python train.py --arch="preact_resnet" --model="self-supervised image encoder" --dataset="microscope photos of single blood and bone marrow cells" --train_examples=194171 --image_size=48 --crop_scale_min=0.3 --horizontal_flip=true --color_jitter=0.4 --method="simclr" --norm="batchnorm" --hidden_act="relu" --depths=[4, 4, 4, 4] --kernel_size=3 --stem="deep" --avg_pool_shortcut=false --dropout=0.1 --widths=[48, 96, 192, 384] --projector_hidden=1024 --projector_out=128 --projector_hidden_layers=2 --temperature=0.3 --init="trunc_normal_002" --residual_init="none" --optimizer="muon" --muon_scale="match_rms_adamw" --learning_rate=0.0041 --momentum=0.85 --nesterov=true --orthogonalizer="newton_schulz_5" --adamw_lr_other_params=0.0012 --max_grad_norm=3.0 --max_steps=9500 --batch_size=256 --epochs=12.5 --lr_schedule="cosine" --final_lr_fraction=0.05 --warmup_steps=190 --weight_decay=0.0 --adamw_weight_decay_other_params=0.01
Rows from block 4 of a small self-supervised image encoder, named by matrix and row number. Rows with one number belong to one channel. Each number is 500 + 50 x the weight over its row's rms, rounded and kept within 0 to 999. All counts start at 0. Numbers have three digits each.
After each channel's rows are labels from the 100 images, of 14848, where the channel reaches its highest value: "top examples" is what is common among them; "patch colour" is the nearest of a few named colours to the mean colour under the peak. Only what is clearly more common there than usual is listed. The data: microscope photos of single blood and bone marrow cells.
# convs0: first 3x3 conv, stride 2 (model.blocks.4.convs.0.weight, 96x48x3x3, each kernel summed), inputs 0-47
# convs1: second 3x3 conv (model.blocks.4.convs.1.weight, 96x96x3x3, transposed, each kernel summed), outputs 0-95

convs0.4:501408516537461424562519470492451575469530493386510478489495463458620531619545507471500486523532483621533494519509531498522518483435553472415449
convs1.4:486525546475450427493482524405504447514459383541444515530560506515480482419562478564498508487345464498497495547450444544530554473603595638484461514474525516464541536464456530493525440528482438526519551588536525488512491573466488542494508470483555503453391483562530422494432492518483367505
top examples: smear: peripheral blood
patch colour: purple; blue

convs0.24:489570447482540497581516517496468466417484420483488628460533457462496514472475536539549557463529483532557567465579509433455492484412498543443373
convs1.24:450618460506455515504573540456509461540468535531501509526521423555433421514475468519524587473421481495486456572473529498470446595492412618496444555515404525507455426455462432517525510498523491389445473442448550521515580501494514473493489521595454486522418476617560474393505493499499426536
top examples: smear: peripheral blood
patch colour: purple

convs0.27:439506569423552473513491512576533489388599476549579510424569504479538561533490499498444484491437509469492535465577446494566457388553483530455528
convs1.27:519530469453523481432551516521529592547513528510453500541572469504456460427476491475433511521385479486514487381387420529454508505565390577370449528527434586520542477421439513528548514476490478498522413557545539526578470524478478545475435393485480520468524423466550473482475469516441566472
top examples: cell type: lymphocyte
patch colour: black; blue

convs0.80:552494484432513386474566445441588455447489412428519498442509501514534534401504535597473468418434492527553558537455468499544501582521495511500457
convs1.80:493570587560429504465451436537479495432462415518498502497528359563516469512541521516508504538509540464388399466494547550482539475407466516471486474389535456503462491512399587406471584454501458487451528547457406532472482453494545489512487427496531479476511516483450494497364504587513560478
top examples: cell type: segmented neutrophil; smear: peripheral blood
patch colour: white

convs0.56:493542398468477501472534476509549477541414463513538491450578499453389499456554520504560457458539404466603509481481509517515451621424441462482462
convs1.56:470557534518522490522462423558534455380461498532515508526522431465550476553509432450478494487541542482494462593486519484513525527447458519587555522508434514530385472483552465427481550418521489542494562517500402518440424543564528422492407460580396514554443509486468535462395541491457637502
top examples: cell type: segmented neutrophil
patch colour: pink

convs0.32:492472524424427441505386435516544543448518538523483616535489506420521534408561519455508540541452484559524477556508440491434464401536532496544446
convs1.32:494440468568441435504496471464486445462482568503426481514435423499541496519512427455524485470495440515445460497593451506471405468494426381478443455491460491483539437412472543479497443460536471524476467345498461515491495492439466486469504464564476474382475493525484382439528430612448562563
top examples: cell type: segmented neutrophil
patch colour: pink

convs0.76:501532584543574513502463467430482569519412491563433525487490518499516450546451490413592505483587490581457500464525541489439446529407546429543574
convs1.76:485566421519416496536420431443458527445451446482457502523459530610549415536523524480593445464466454483491545513426410519506578512537624644548453502444525535422492452535571484447443442467467504442469511570414519482567516470538531451480493498505562525461430506526504457473544503433521480557
top examples: cell type: lymphocyte
patch colour: blue

convs0.47:413497564453422575543523489447516486584465509451569509488465542505541564486560537608541557541397553527484511571539511526410470450498513549567479
convs1.47:393602448588465500515579498507506448584456476498477516467446548605549562480500492448478479552446518518429444480494503541499471510504379356520526512479506400488509374422582533499494497539470475508513488575462487563412516547569531546510546539574500505475447489483495484512536519414580518447
top examples: cell type: erythroblast
patch colour: purple; blue

convs0.69:495589460465563370564532514583453501503476501526489538448517473468512495527467467412441503485582506536468562504564406442482505401411494536550472
convs1.69:456519437542433510483527622432515475470471508591500506538549486556485408512502438558487486492430515507446509506490516485455530571562520620490453483516478580520485496444471293491507457480511491510501547467477478440574417492550432508490564511519426477456566527531488430434521470454550382459
top examples: smear: peripheral blood; cell type: lymphocyte
patch colour: purple

convs0.38:489557423465501434552484517554515536567482398446493461426452538514464502547514453616471457475453538519405592411456494446526521506477467519571442
convs1.38:531583498459513542495505545536475498532454443441523510428548516486480448474380424554491432438465525423480541493403541504456565550485594534325483456431501500553465411535577433466493537508490526484475535420463482496418477528462521553500510493489492482480429496394425421456493537444427457491
top examples: cell type: erythroblast
patch colour: blue

convs0.72:435449495492501549504556442540456509436591511564545452592457553532503464405560589509465527513488482537556432565480478551566448468553439579448509
convs1.72:343460536434491508464453469522486558496480504507458508486484491526506580491492455485459539497408479531461488421440512516522410517384438401467516513476472530477524440433476529529494565536516466463533472575499516489619523532385468556520526479499533484512498494538564422498572477481529586319
top examples: cell type: segmented neutrophil; smear: peripheral blood
patch colour: purple; blue

convs0.0:446609524477489563497558536505495467529433507447555582458612477544414475452476513536483503505426442453486537501515428478433551574517482423403500
convs1.0:506530511536540479463500415510524459473494457509489493582507535361554523575486536482507520504481470512537550461578539522528372541450306434451520496502457395483482471556527559478467535584459438469475496535500480515432525380522471512531450487582420530479459523479509553423480487479428553542
top examples: cell type: segmented neutrophil
patch colour: purple

convs0.91:517566582560535468484550511471523447482435473448429546473519482512486547428519483524519457561483525478457461486446485435395581472673518523468543
convs1.91:492520517488500552498469357545547562515474507469497495509408502484522468495498509534424511479491515567456517452468387500485285480525508442487558435465531386520545499523514581465473493534463479493451342487466415524539500528508445504521477505608544489519552553502518481558470529462452454538
top examples: cell type: erythroblast
patch colour: blue