config = dict(
    train_examples=194171,
    method='simclr',
    hidden_act='relu',
    dropout=0.1,
    projector_out=128,
    projector_hidden_layers=2,
    nesterov=True,
    orthogonalizer='newton_schulz_5',
    max_grad_norm=3.0,
)
Rows from block 11 of a small self-supervised image encoder, named by matrix and row number. Rows with one number belong to one channel. Each number is 50 + 15 x the weight over its row's rms, rounded and kept within 0 to 99. All counts start at 0.
After each channel's rows are labels from the 100 images, of 14848, where the channel reaches its highest value: "colour at peak" is the nearest of a few named colours to the mean colour under the peak. Only what is clearly more common there than usual is listed. The data: microscope photos of single blood and bone marrow cells.
# convs0: first 3x3 conv (model.blocks.11.convs.0.weight, 192x192x3x3, each kernel summed), inputs 96-191
# convs1: second 3x3 conv (model.blocks.11.convs.1.weight, 192x192x3x3, transposed, each kernel summed), outputs 96-191

convs0.159:54 39 56 79 31 46 43 48 70 43 35 64 71 43 50 36 11 49 40 08 14 30 62 67 41 34 45 55 57 65 59 65 45 69 37 30 37 40 38 50 58 40 30 69 43 64 51 74 66 66 44 47 25 52 39 29 56 40 65 36 63 45 50 62 42 81 45 50 64 53 49 35 11 37 33 45 64 53 48 54 41 30 57 63 52 52 66 46 51 45 33 35 55 20 23 50
convs1.159:44 42 52 39 51 41 51 71 43 42 62 51 60 47 16 59 78 35 61 45 44 64 46 68 35 59 47 63 74 46 50 29 53 58 42 59 44 76 23 59 48 60 33 60 66 58 49 49 77 45 48 47 44 66 60 67 55 56 31 33 55 55 26 44 50 30 68 72 60 52 42 39 95 60 47 77 55 72 35 66 41 41 53 66 06 49 50 26 75 21 37 37 42 51 40 62
colour at peak: purple

convs0.130:47 29 34 42 69 45 51 29 58 61 32 42 34 74 43 36 49 62 52 59 39 40 52 59 79 56 51 41 31 31 29 46 66 75 58 38 40 54 35 17 25 52 56 47 47 74 59 53 50 77 28 44 29 54 55 27 58 41 43 55 70 41 73 37 43 77 36 54 54 44 71 42 52 55 59 38 33 39 60 42 50 50 55 57 53 31 47 52 38 43 45 42 00 31 45 35
convs1.130:44 46 63 53 46 56 49 54 46 52 76 40 51 37 12 48 57 68 32 34 49 38 59 44 36 38 60 43 42 59 71 52 39 43 50 66 88 32 11 31 56 59 45 31 66 71 64 54 43 80 52 32 24 65 55 32 43 47 45 35 63 66 44 39 55 69 43 32 29 65 51 35 60 52 54 46 52 47 26 75 54 39 41 76 84 38 56 61 74 36 58 26 23 55 35 52
colour at peak: purple

convs0.10:24 51 41 58 44 52 60 80 37 23 41 54 41 48 48 56 27 49 58 53 63 32 75 50 40 65 41 37 55 54 59 36 50 42 54 85 60 15 37 45 51 77 33 24 57 44 39 50 33 35 60 48 24 59 56 15 65 44 66 59 25 40 49 54 39 85 37 52 43 35 43 42 68 22 79 59 37 51 15 46 38 45 82 48 69 38 40 47 62 59 74 63 49 56 63 32
convs1.10:31 32 43 63 79 44 78 36 50 28 44 36 37 69 46 74 36 48 30 52 44 59 33 62 75 79 56 43 58 42 57 61 29 50 42 53 32 36 51 29 58 56 58 59 54 72 67 87 49 46 36 68 79 41 19 56 56 46 45 80 55 39 58 59 55 63 50 23 84 20 34 72 38 33 61 50 52 38 23 53 65 42 63 45 73 43 47 57 38 45 80 41 61 66 50 69
colour at peak: purple; blue

convs0.179:40 36 48 50 83 25 32 48 57 39 65 00 11 48 54 50 37 47 47 45 36 75 37 34 25 44 27 51 06 58 58 32 32 30 49 30 56 34 49 35 60 54 54 28 52 55 46 78 53 45 48 46 43 62 47 73 47 30 43 50 67 49 66 45 18 81 67 50 46 63 20 40 60 36 48 59 31 42 34 64 47 86 33 46 40 41 37 45 31 64 56 43 29 41 59 57
convs1.179:38 34 50 44 59 25 57 45 48 65 70 27 54 51 62 64 62 36 18 59 72 35 65 46 51 84 38 52 51 57 46 36 54 66 22 38 64 32 45 59 57 32 66 47 47 27 51 52 40 65 53 42 65 74 55 61 32 54 27 43 58 72 41 50 40 79 41 40 39 48 45 54 21 33 59 47 44 42 39 80 34 31 41 44 59 74 27 59 50 63 56 50 76 49 43 73
colour at peak: purple

convs0.171:58 32 46 65 40 33 53 54 40 38 49 47 09 54 44 62 57 52 55 29 29 52 92 45 59 46 43 35 60 44 49 32 30 42 35 65 47 71 31 41 13 73 38 42 55 46 57 46 59 43 67 76 52 41 53 60 57 42 75 59 39 67 46 77 41 71 70 51 50 48 55 45 26 41 26 33 52 76 64 46 34 47 49 40 51 74 29 49 49 57 35 37 52 46 35 44
convs1.171:25 53 28 51 31 47 62 71 49 42 48 56 99 74 20 49 49 46 57 48 48 54 40 53 72 56 45 49 43 36 42 28 41 45 60 86 38 44 45 37 38 45 41 67 73 26 43 55 53 40 76 54 20 26 63 63 56 41 50 54 79 51 32 37 65 66 48 64 69 67 45 60 80 51 78 56 77 42 45 64 43 34 64 45 28 62 29 64 82 55 61 45 41 38 45 50
colour at peak: purple

convs0.3:65 33 46 60 53 74 45 58 34 54 27 71 42 53 44 80 68 14 44 77 59 63 42 24 50 49 30 79 62 71 56 39 36 44 48 52 32 48 38 49 70 66 32 62 40 36 41 30 27 50 39 21 56 73 38 66 42 65 69 38 55 28 62 27 67 27 44 70 41 43 63 62 47 78 52 25 27 77 38 40 13 44 44 67 43 72 41 48 52 44 55 40 64 61 31 52
convs1.3:42 34 72 61 67 49 37 37 46 44 54 61 47 35 97 62 55 44 59 29 68 77 48 78 56 39 36 66 46 56 60 52 39 51 38 25 78 58 44 48 67 52 44 56 51 23 38 42 68 48 63 59 61 61 60 33 60 47 47 27 67 56 37 54 74 64 77 72 27 55 54 39 32 64 06 38 44 66 61 65 37 61 26 57 57 45 49 49 61 38 35 41 68 78 43 32
colour at peak: blue

convs0.74:50 67 37 69 77 39 46 45 47 44 44 00 26 56 64 36 53 37 52 46 33 49 44 45 57 68 07 41 67 47 08 23 69 64 64 55 60 60 64 50 39 63 40 49 27 43 35 56 26 57 69 75 54 51 67 45 52 40 63 63 50 47 35 43 24 44 54 50 76 61 51 59 29 35 40 56 29 50 30 49 42 47 35 46 47 46 48 41 34 58 60 52 64 52 50 59
convs1.74:56 53 64 51 44 32 66 61 52 47 80 46 62 35 32 37 37 47 51 44 40 53 55 40 72 52 28 36 53 54 43 29 32 42 74 53 58 60 84 50 56 62 67 47 46 76 50 50 45 63 48 21 29 41 58 57 47 55 45 40 49 48 57 66 48 78 54 63 52 52 55 82 52 20 93 61 40 57 70 38 46 33 36 22 53 50 49 58 47 71 45 59 54 36 61 53
colour at peak: purple

convs0.66:68 25 42 59 23 66 34 43 33 37 46 15 31 50 37 54 76 20 39 59 60 71 56 20 66 37 51 38 69 34 60 44 39 48 48 46 73 44 38 52 48 13 46 43 68 43 43 31 55 51 36 35 38 37 63 32 46 28 55 54 50 70 39 57 55 45 70 51 55 41 57 59 56 59 47 47 73 57 20 70 59 46 55 68 55 70 65 78 51 45 38 35 30 52 50 76
convs1.66:41 75 53 41 45 51 61 57 36 46 57 78 62 31 57 61 54 56 31 65 48 66 62 48 67 49 55 53 25 41 26 65 37 30 54 40 46 06 53 46 43 62 70 57 63 62 51 72 55 47 48 56 61 47 53 56 53 37 46 45 43 39 54 65 45 68 32 29 60 17 58 40 41 47 47 48 65 53 32 44 56 57 34 57 67 60 46 42 14 88 51 70 90 37 50 24
colour at peak: blue

convs0.61:78 58 59 49 59 59 37 73 21 57 71 61 74 66 63 37 62 35 40 57 09 31 35 56 38 35 43 42 60 48 38 62 65 48 30 64 45 59 35 71 46 49 72 54 48 59 58 55 44 51 58 57 51 43 49 51 36 57 70 52 64 83 27 39 73 38 39 76 44 52 48 52 17 52 24 37 63 53 15 49 36 47 56 28 36 53 40 44 50 42 44 40 48 51 38 26
convs1.61:90 53 44 64 61 56 77 48 58 37 61 52 55 55 60 55 41 43 55 53 51 64 32 65 53 49 32 83 54 72 51 22 06 56 35 55 68 72 40 45 63 57 55 50 60 61 41 48 49 56 49 53 70 68 62 53 68 70 53 40 79 51 33 51 71 87 73 67 45 61 61 60 67 68 52 36 47 58 88 72 51 46 47 59 36 49 48 48 41 58 49 62 56 73 66 27
colour at peak: blue

convs0.28:53 35 37 65 75 63 50 44 55 49 47 51 64 41 71 27 68 35 52 64 72 29 37 61 40 75 46 52 96 70 37 32 76 60 75 58 63 57 48 76 42 43 27 75 30 40 54 58 45 14 48 48 53 57 55 54 27 82 51 43 54 49 22 47 33 45 55 73 46 56 71 45 47 62 51 24 36 52 64 58 62 54 61 10 50 36 61 55 43 31 45 41 50 63 60 39
convs1.28:78 81 70 43 59 55 59 45 57 62 37 57 64 42 45 53 41 42 42 77 40 55 51 60 66 71 41 69 69 48 49 65 27 31 30 39 25 31 58 15 75 40 43 48 57 59 61 45 31 42 92 73 50 53 77 56 68 43 52 46 43 38 38 43 68 60 50 52 70 17 55 45 59 45 35 45 60 27 46 55 31 72 39 49 66 33 51 53 62 83 44 58 46 44 43 10
colour at peak: purple

convs0.87:44 55 54 28 60 45 39 54 56 65 48 71 51 41 71 49 86 31 37 39 42 46 48 54 41 74 40 34 39 42 39 48 14 47 35 72 45 54 57 44 52 55 59 75 41 55 45 34 38 58 40 46 47 49 52 01 53 51 48 49 32 41 74 91 38 13 41 65 57 40 33 67 25 39 74 29 67 29 55 27 46 61 34 30 78 33 47 41 40 44 44 39 31 47 43 55
convs1.87:49 27 37 43 79 78 43 51 33 54 30 59 55 75 69 40 25 65 32 46 61 29 58 50 73 65 45 78 41 62 46 48 61 48 50 47 57 52 57 79 47 35 47 46 34 67 44 23 60 60 58 65 37 55 48 27 45 37 69 32 53 77 64 91 35 04 50 93 42 35 43 50 34 35 71 57 90 58 52 27 27 46 46 12 53 65 34 42 61 52 37 41 51 43 31 66
colour at peak: pink

convs0.5:51 37 68 51 07 69 46 31 58 75 73 76 62 45 56 43 47 72 43 38 33 59 59 52 46 43 25 54 39 56 43 27 39 63 52 36 43 54 59 39 11 52 37 31 64 48 59 49 33 40 42 61 56 33 63 35 67 52 44 63 59 48 45 57 41 45 54 44 69 61 32 18 55 34 72 27 44 42 32 58 41 41 53 24 41 61 22 29 28 43 65 58 43 59 64 39
convs1.5:90 43 45 54 60 42 27 41 42 66 29 27 71 26 73 80 61 58 51 57 69 38 46 40 30 37 72 76 46 57 52 37 47 66 46 32 32 85 36 44 72 76 58 08 84 68 34 57 62 49 38 33 54 66 25 27 36 70 42 82 44 32 43 38 28 42 56 62 35 43 51 35 47 70 46 44 67 32 61 51 58 53 53 64 43 52 47 53 68 43 36 37 35 33 42 64
colour at peak: blue

convs0.6:22 57 35 72 46 55 56 45 49 46 75 38 41 38 42 49 49 57 28 85 34 50 37 37 68 46 61 19 59 41 43 51 57 79 55 53 38 67 45 61 65 36 52 79 41 51 38 60 65 33 56 50 55 50 76 36 57 42 59 31 53 48 42 65 39 26 42 41 42 56 71 44 35 35 42 45 57 71 45 70 64 67 57 29 57 43 40 45 66 47 54 68 25 39 61 63
convs1.6:55 60 49 53 55 58 46 48 46 36 42 60 43 49 44 46 38 53 65 45 52 53 32 64 67 49 61 44 48 68 08 43 76 58 30 66 43 73 53 35 02 65 44 93 37 70 51 51 35 39 53 38 48 27 47 32 61 33 36 40 50 45 44 70 37 32 35 25 49 53 49 59 41 47 57 51 52 55 51 31 53 57 48 15 55 26 35 58 46 39 29 18 58 67 37 57
colour at peak: pink

convs0.174:30 44 52 59 23 24 31 42 47 63 49 86 76 52 43 50 62 33 67 28 38 39 48 33 97 43 53 57 23 32 50 55 44 60 65 44 43 56 39 50 46 34 21 64 46 51 35 48 70 31 40 44 56 44 44 71 68 43 20 59 40 43 25 49 91 43 27 41 44 64 26 49 51 38 49 39 43 52 56 45 66 34 45 56 36 32 31 49 59 65 44 55 38 57 48 40
convs1.174:51 33 49 46 35 38 47 48 51 52 46 25 24 03 47 38 59 54 55 58 48 40 30 51 14 59 42 55 51 42 40 25 54 31 37 34 68 63 44 47 45 38 64 39 37 27 66 41 30 57 55 40 45 45 16 51 43 58 33 56 52 54 50 35 41 32 25 52 22 37 52 46 51 61 47 67 49 39 57 40 36 37 38 27 50 57 49 42 59 37 67 35 28 15 40 58
colour at peak: blue

convs0.164:53 52 61 38 53 27 64 46 51 37 48 13 40 38 31 67 58 24 43 51 54 62 41 47 63 59 49 38 53 68 18 03 72 81 52 53 22 43 23 51 46 51 65 82 48 54 59 51 59 55 56 35 45 54 49 56 57 25 47 24 39 45 14 43 71 49 34 50 40 28 57 43 56 52 51 45 79 67 31 26 49 34 60 10 49 33 40 63 45 55 47 59 55 30 53 37
convs1.164:67 50 45 49 60 00 50 59 60 42 48 38 38 64 64 58 47 36 41 56 54 33 45 45 60 67 52 25 67 55 16 41 83 67 43 79 06 70 34 54 45 55 50 50 56 39 62 54 40 41 52 64 47 70 48 49 62 48 39 29 45 41 44 66 59 34 45 56 46 69 53 65 34 81 54 39 72 54 29 46 67 68 51 00 54 48 67 49 41 45 32 24 47 68 56 65
colour at peak: grey

convs0.129:25 47 54 60 52 16 37 36 71 43 57 16 37 39 44 82 71 36 28 47 53 45 36 55 80 81 48 40 59 31 22 31 31 76 39 31 29 51 45 40 30 24 67 61 37 34 39 57 48 60 59 52 61 41 24 62 39 45 44 54 63 65 56 53 33 52 52 58 50 32 54 65 60 50 43 38 71 51 66 31 68 33 51 30 61 66 45 53 54 33 58 22 41 39 71 50
convs1.129:56 86 42 56 73 08 76 46 26 51 45 27 43 64 57 38 43 47 52 76 54 50 51 44 50 49 74 48 42 60 08 27 90 23 60 46 62 50 37 52 41 51 67 75 48 75 52 39 45 53 35 46 53 40 50 58 56 30 42 61 57 48 42 83 44 49 33 43 38 48 38 61 30 33 40 56 60 48 62 53 87 39 55 31 38 39 30 48 24 64 20 63 44 59 46 62
colour at peak: pink

convs0.170:34 52 50 42 35 62 28 87 49 44 30 60 23 66 45 13 59 49 38 53 49 29 46 54 49 41 45 37 60 53 47 59 62 62 43 70 45 24 22 80 30 65 35 42 21 57 51 62 36 57 39 75 36 36 43 23 54 47 44 14 36 48 23 32 63 70 63 34 45 42 43 25 35 61 76 63 42 44 43 46 54 46 26 49 47 74 51 57 36 58 46 24 46 40 33 36
convs1.170:49 34 57 50 57 62 61 58 71 46 42 72 33 45 31 71 55 46 65 48 54 42 50 60 56 53 33 68 56 56 59 61 61 36 35 51 63 37 58 56 50 50 62 25 42 74 57 38 23 28 50 73 75 45 50 42 57 46 47 74 44 55 42 56 62 57 59 55 53 26 70 58 55 53 65 65 64 32 52 53 26 60 48 26 44 18 46 49 79 27 31 46 40 35 43 25
colour at peak: purple

convs0.38:45 50 56 66 48 29 67 52 33 56 41 60 60 51 87 52 54 71 75 35 73 50 50 34 33 51 32 68 89 58 31 42 39 71 45 38 49 32 36 10 66 43 56 34 34 50 52 50 33 25 54 55 53 48 56 52 36 45 63 43 59 47 37 44 18 71 73 41 39 50 42 36 56 43 53 38 66 66 60 42 45 44 65 62 50 74 43 76 63 58 81 60 55 32 46 57
convs1.38:72 61 54 42 70 25 49 34 51 53 16 43 40 39 40 75 45 33 59 34 54 42 71 47 61 60 54 42 78 57 76 70 36 55 64 54 43 68 44 34 63 79 53 17 70 50 36 57 67 36 70 69 59 82 46 63 59 62 23 51 14 33 63 40 40 53 60 59 45 72 41 52 44 63 69 33 56 61 52 37 40 71 43 41 47 31 39 84 65 43 62 46 41 45 23 53
colour at peak: blue

convs0.81:62 33 42 40 11 35 46 51 59 62 44 40 46 44 64 53 65 44 58 42 32 50 59 51 57 48 39 53 60 43 25 55 44 50 94 57 34 64 49 74 41 62 46 89 81 40 48 47 42 64 47 63 46 57 51 53 24 38 58 41 65 47 55 69 45 36 48 20 30 49 54 71 21 53 43 48 47 78 47 62 64 36 35 27 28 42 35 74 39 37 57 52 49 72 39 52
convs1.81:28 46 49 68 66 58 37 34 42 60 46 36 52 33 20 39 67 40 19 42 40 62 50 25 43 50 44 48 49 44 43 29 46 44 29 30 49 53 51 43 37 54 37 31 60 42 54 54 50 35 31 33 48 43 30 33 51 42 13 69 52 51 57 23 18 47 16 14 32 64 48 30 53 30 47 50 35 39 37 38 42 48 61 44 54 66 48 34 31 48 39 49 28 26 43 48
colour at peak: blue

convs0.176:52 58 38 62 53 38 58 55 34 46 45 39 47 55 23 61 46 24 50 55 40 42 50 53 28 27 38 34 40 61 48 60 60 62 62 51 53 61 49 48 51 70 57 79 54 55 62 53 47 32 59 52 65 36 36 48 53 55 78 38 62 52 43 40 49 58 47 67 46 27 29 38 58 43 56 39 60 84 23 81 54 42 67 54 59 60 40 52 50 68 75 73 62 23 29 56
convs1.176:41 55 46 63 53 55 39 38 58 42 21 35 20 44 64 23 38 63 45 60 30 37 50 37 60 50 61 62 46 48 49 51 56 38 26 49 52 42 60 30 28 43 51 26 25 43 38 46 03 38 20 62 49 43 56 41 42 44 38 63 36 39 58 52 35 55 50 10 52 43 65 60 32 48 55 66 28 34 42 31 64 60 19 65 33 21 26 47 61 24 27 62 30 39 45 18
colour at peak: purple

convs0.173:68 29 39 52 46 47 02 97 65 47 78 30 76 13 39 51 54 66 13 52 55 34 55 63 42 49 79 40 54 35 25 44 66 45 30 31 54 64 58 40 30 80 43 65 50 28 31 62 64 36 37 28 50 41 14 46 48 48 60 51 50 52 68 51 50 68 68 39 46 16 67 41 56 70 44 51 35 65 59 57 18 40 56 40 58 57 50 63 29 44 41 48 37 47 47 50
convs1.173:35 79 52 70 63 43 51 37 59 55 61 21 64 55 51 41 44 46 46 52 54 56 66 63 56 75 38 58 66 55 59 51 38 65 54 53 77 52 39 54 65 50 59 74 50 59 48 50 38 48 52 76 56 51 38 68 33 83 70 78 75 57 42 74 69 50 61 55 52 65 84 79 24 53 41 58 50 52 42 39 26 39 20 70 62 35 38 67 35 40 61 60 61 61 39 79
colour at peak: blue

convs0.63:59 25 46 42 21 90 25 47 40 50 40 56 41 58 48 44 59 46 68 23 28 51 77 52 43 28 22 38 36 67 53 14 40 51 80 52 46 39 64 39 49 42 35 51 41 61 32 50 55 30 49 37 61 78 43 45 72 24 38 50 28 55 08 53 84 40 50 65 28 48 10 55 55 42 48 42 38 41 38 50 35 60 64 67 37 67 45 50 40 55 55 47 55 65 46 50
convs1.63:58 56 73 68 45 28 31 49 46 58 40 48 60 00 51 77 66 51 28 23 75 56 81 42 38 41 47 68 62 31 44 60 56 31 17 53 41 46 45 18 55 63 74 32 51 71 46 47 62 48 58 55 27 52 09 47 54 37 30 44 58 38 58 56 31 52 26 52 49 50 32 33 83 73 48 39 70 27 41 47 48 54 67 55 45 51 58 44 64 80 84 40 45 28 64 46
colour at peak: blue

convs0.52:32 60 57 50 40 46 37 69 54 59 57 48 89 45 55 29 61 95 63 70 61 46 66 38 36 47 51 48 45 47 64 53 55 33 32 31 31 52 40 43 67 52 53 39 26 71 62 37 51 41 54 48 39 52 48 59 40 49 30 67 41 65 49 72 69 65 50 62 73 55 37 82 78 20 73 37 64 27 37 46 74 42 52 20 49 80 46 65 52 54 40 59 52 43 41 25
convs1.52:60 37 63 54 54 49 55 08 60 65 39 59 19 63 60 66 64 61 49 57 60 24 38 42 61 42 67 71 66 50 41 49 47 33 59 37 51 25 66 46 49 21 57 30 53 34 31 62 08 51 29 74 60 29 37 50 43 67 40 54 31 36 59 66 36 52 36 29 35 29 46 35 43 47 50 45 49 51 46 57 47 39 26 74 63 47 44 44 81 68 57 60 30 45 41 41
colour at peak: blue

convs0.100:42 52 49 28 47 57 74 40 33 49 49 49 43 32 74 39 58 33 53 36 37 64 73 46 78 30 58 53 62 54 34 55 43 61 38 51 60 52 29 38 41 25 16 41 34 50 53 46 39 58 64 52 39 60 63 60 61 57 51 50 31 58 40 58 33 49 55 44 41 51 62 33 05 52 45 45 51 59 61 43 60 72 39 15 74 70 51 61 30 30 60 58 41 30 59 36
convs1.100:62 43 37 36 18 41 48 45 34 31 58 57 79 48 45 23 51 63 80 76 59 47 43 36 66 65 49 48 35 59 55 45 86 57 56 46 30 71 28 74 71 42 65 48 49 79 41 50 49 31 64 21 58 38 64 53 38 71 51 56 62 64 43 62 48 43 59 37 52 57 94 42 42 31 93 62 41 28 58 34 34 69 63 09 38 40 49 36 61 46 78 70 73 60 50 30
colour at peak: purple

convs0.56:20 50 72 49 45 56 53 54 45 44 60 67 65 52 54 60 57 23 57 39 35 42 26 48 53 59 48 32 39 70 72 38 39 48 54 44 56 71 35 40 42 83 94 40 60 48 61 57 46 59 76 26 39 45 46 26 11 73 49 74 18 44 49 65 50 76 80 48 27 47 58 73 48 75 66 51 79 55 31 64 68 52 46 45 41 53 36 65 52 55 58 58 37 56 31 22
convs1.56:47 42 64 48 37 31 42 40 47 40 32 69 43 30 65 57 30 39 52 45 57 50 47 37 28 34 79 40 45 59 19 48 59 43 44 45 61 48 36 41 67 84 60 49 58 35 62 72 64 79 59 66 48 32 38 72 63 43 48 57 46 64 48 28 33 53 48 29 50 68 24 53 39 49 50 41 77 49 64 41 65 72 19 33 68 46 51 45 40 53 52 48 40 70 85 62
colour at peak: blue

convs0.150:23 28 65 36 42 39 35 48 62 54 50 51 61 51 43 60 49 58 55 64 39 26 59 59 57 19 43 37 51 53 36 51 35 52 69 22 54 28 58 58 51 28 44 64 22 60 32 34 20 67 51 59 47 71 30 52 16 60 42 60 63 58 47 62 45 57 39 77 30 67 60 39 61 23 56 44 31 60 57 50 40 28 16 50 72 34 46 40 40 22 48 37 42 41 29 66
convs1.150:50 75 45 49 15 71 66 48 53 65 54 59 86 68 55 09 62 44 54 28 39 41 47 78 61 53 64 46 44 56 42 52 48 45 44 44 51 73 50 66 59 71 45 64 32 20 44 45 20 35 45 58 39 60 68 41 69 54 53 64 44 68 49 47 80 30 46 57 85 85 78 38 62 52 43 27 60 33 31 34 39 29 40 77 57 52 41 64 67 41 55 61 50 29 61 72
colour at peak: purple

convs0.102:12 56 64 54 33 47 45 21 50 48 66 54 55 54 45 15 59 64 42 39 53 43 61 65 55 52 42 39 56 63 34 23 39 78 41 48 61 29 55 18 44 34 47 33 51 35 43 66 37 17 70 70 44 51 38 15 68 52 65 58 53 52 57 49 40 63 48 65 37 32 46 42 58 33 66 43 66 52 59 43 25 47 59 47 29 52 35 52 24 47 56 43 42 35 26 58
convs1.102:62 51 56 61 73 46 31 53 45 48 22 47 60 55 69 33 38 65 57 36 72 79 66 70 36 35 62 30 68 56 42 41 42 37 69 43 72 50 37 32 45 67 59 61 37 56 59 71 66 57 60 48 37 89 52 57 45 58 72 44 48 67 44 43 43 40 64 74 64 68 42 71 49 80 52 76 39 57 37 37 67 56 78 55 21 47 49 46 46 27 40 56 44 43 55 76
colour at peak: blue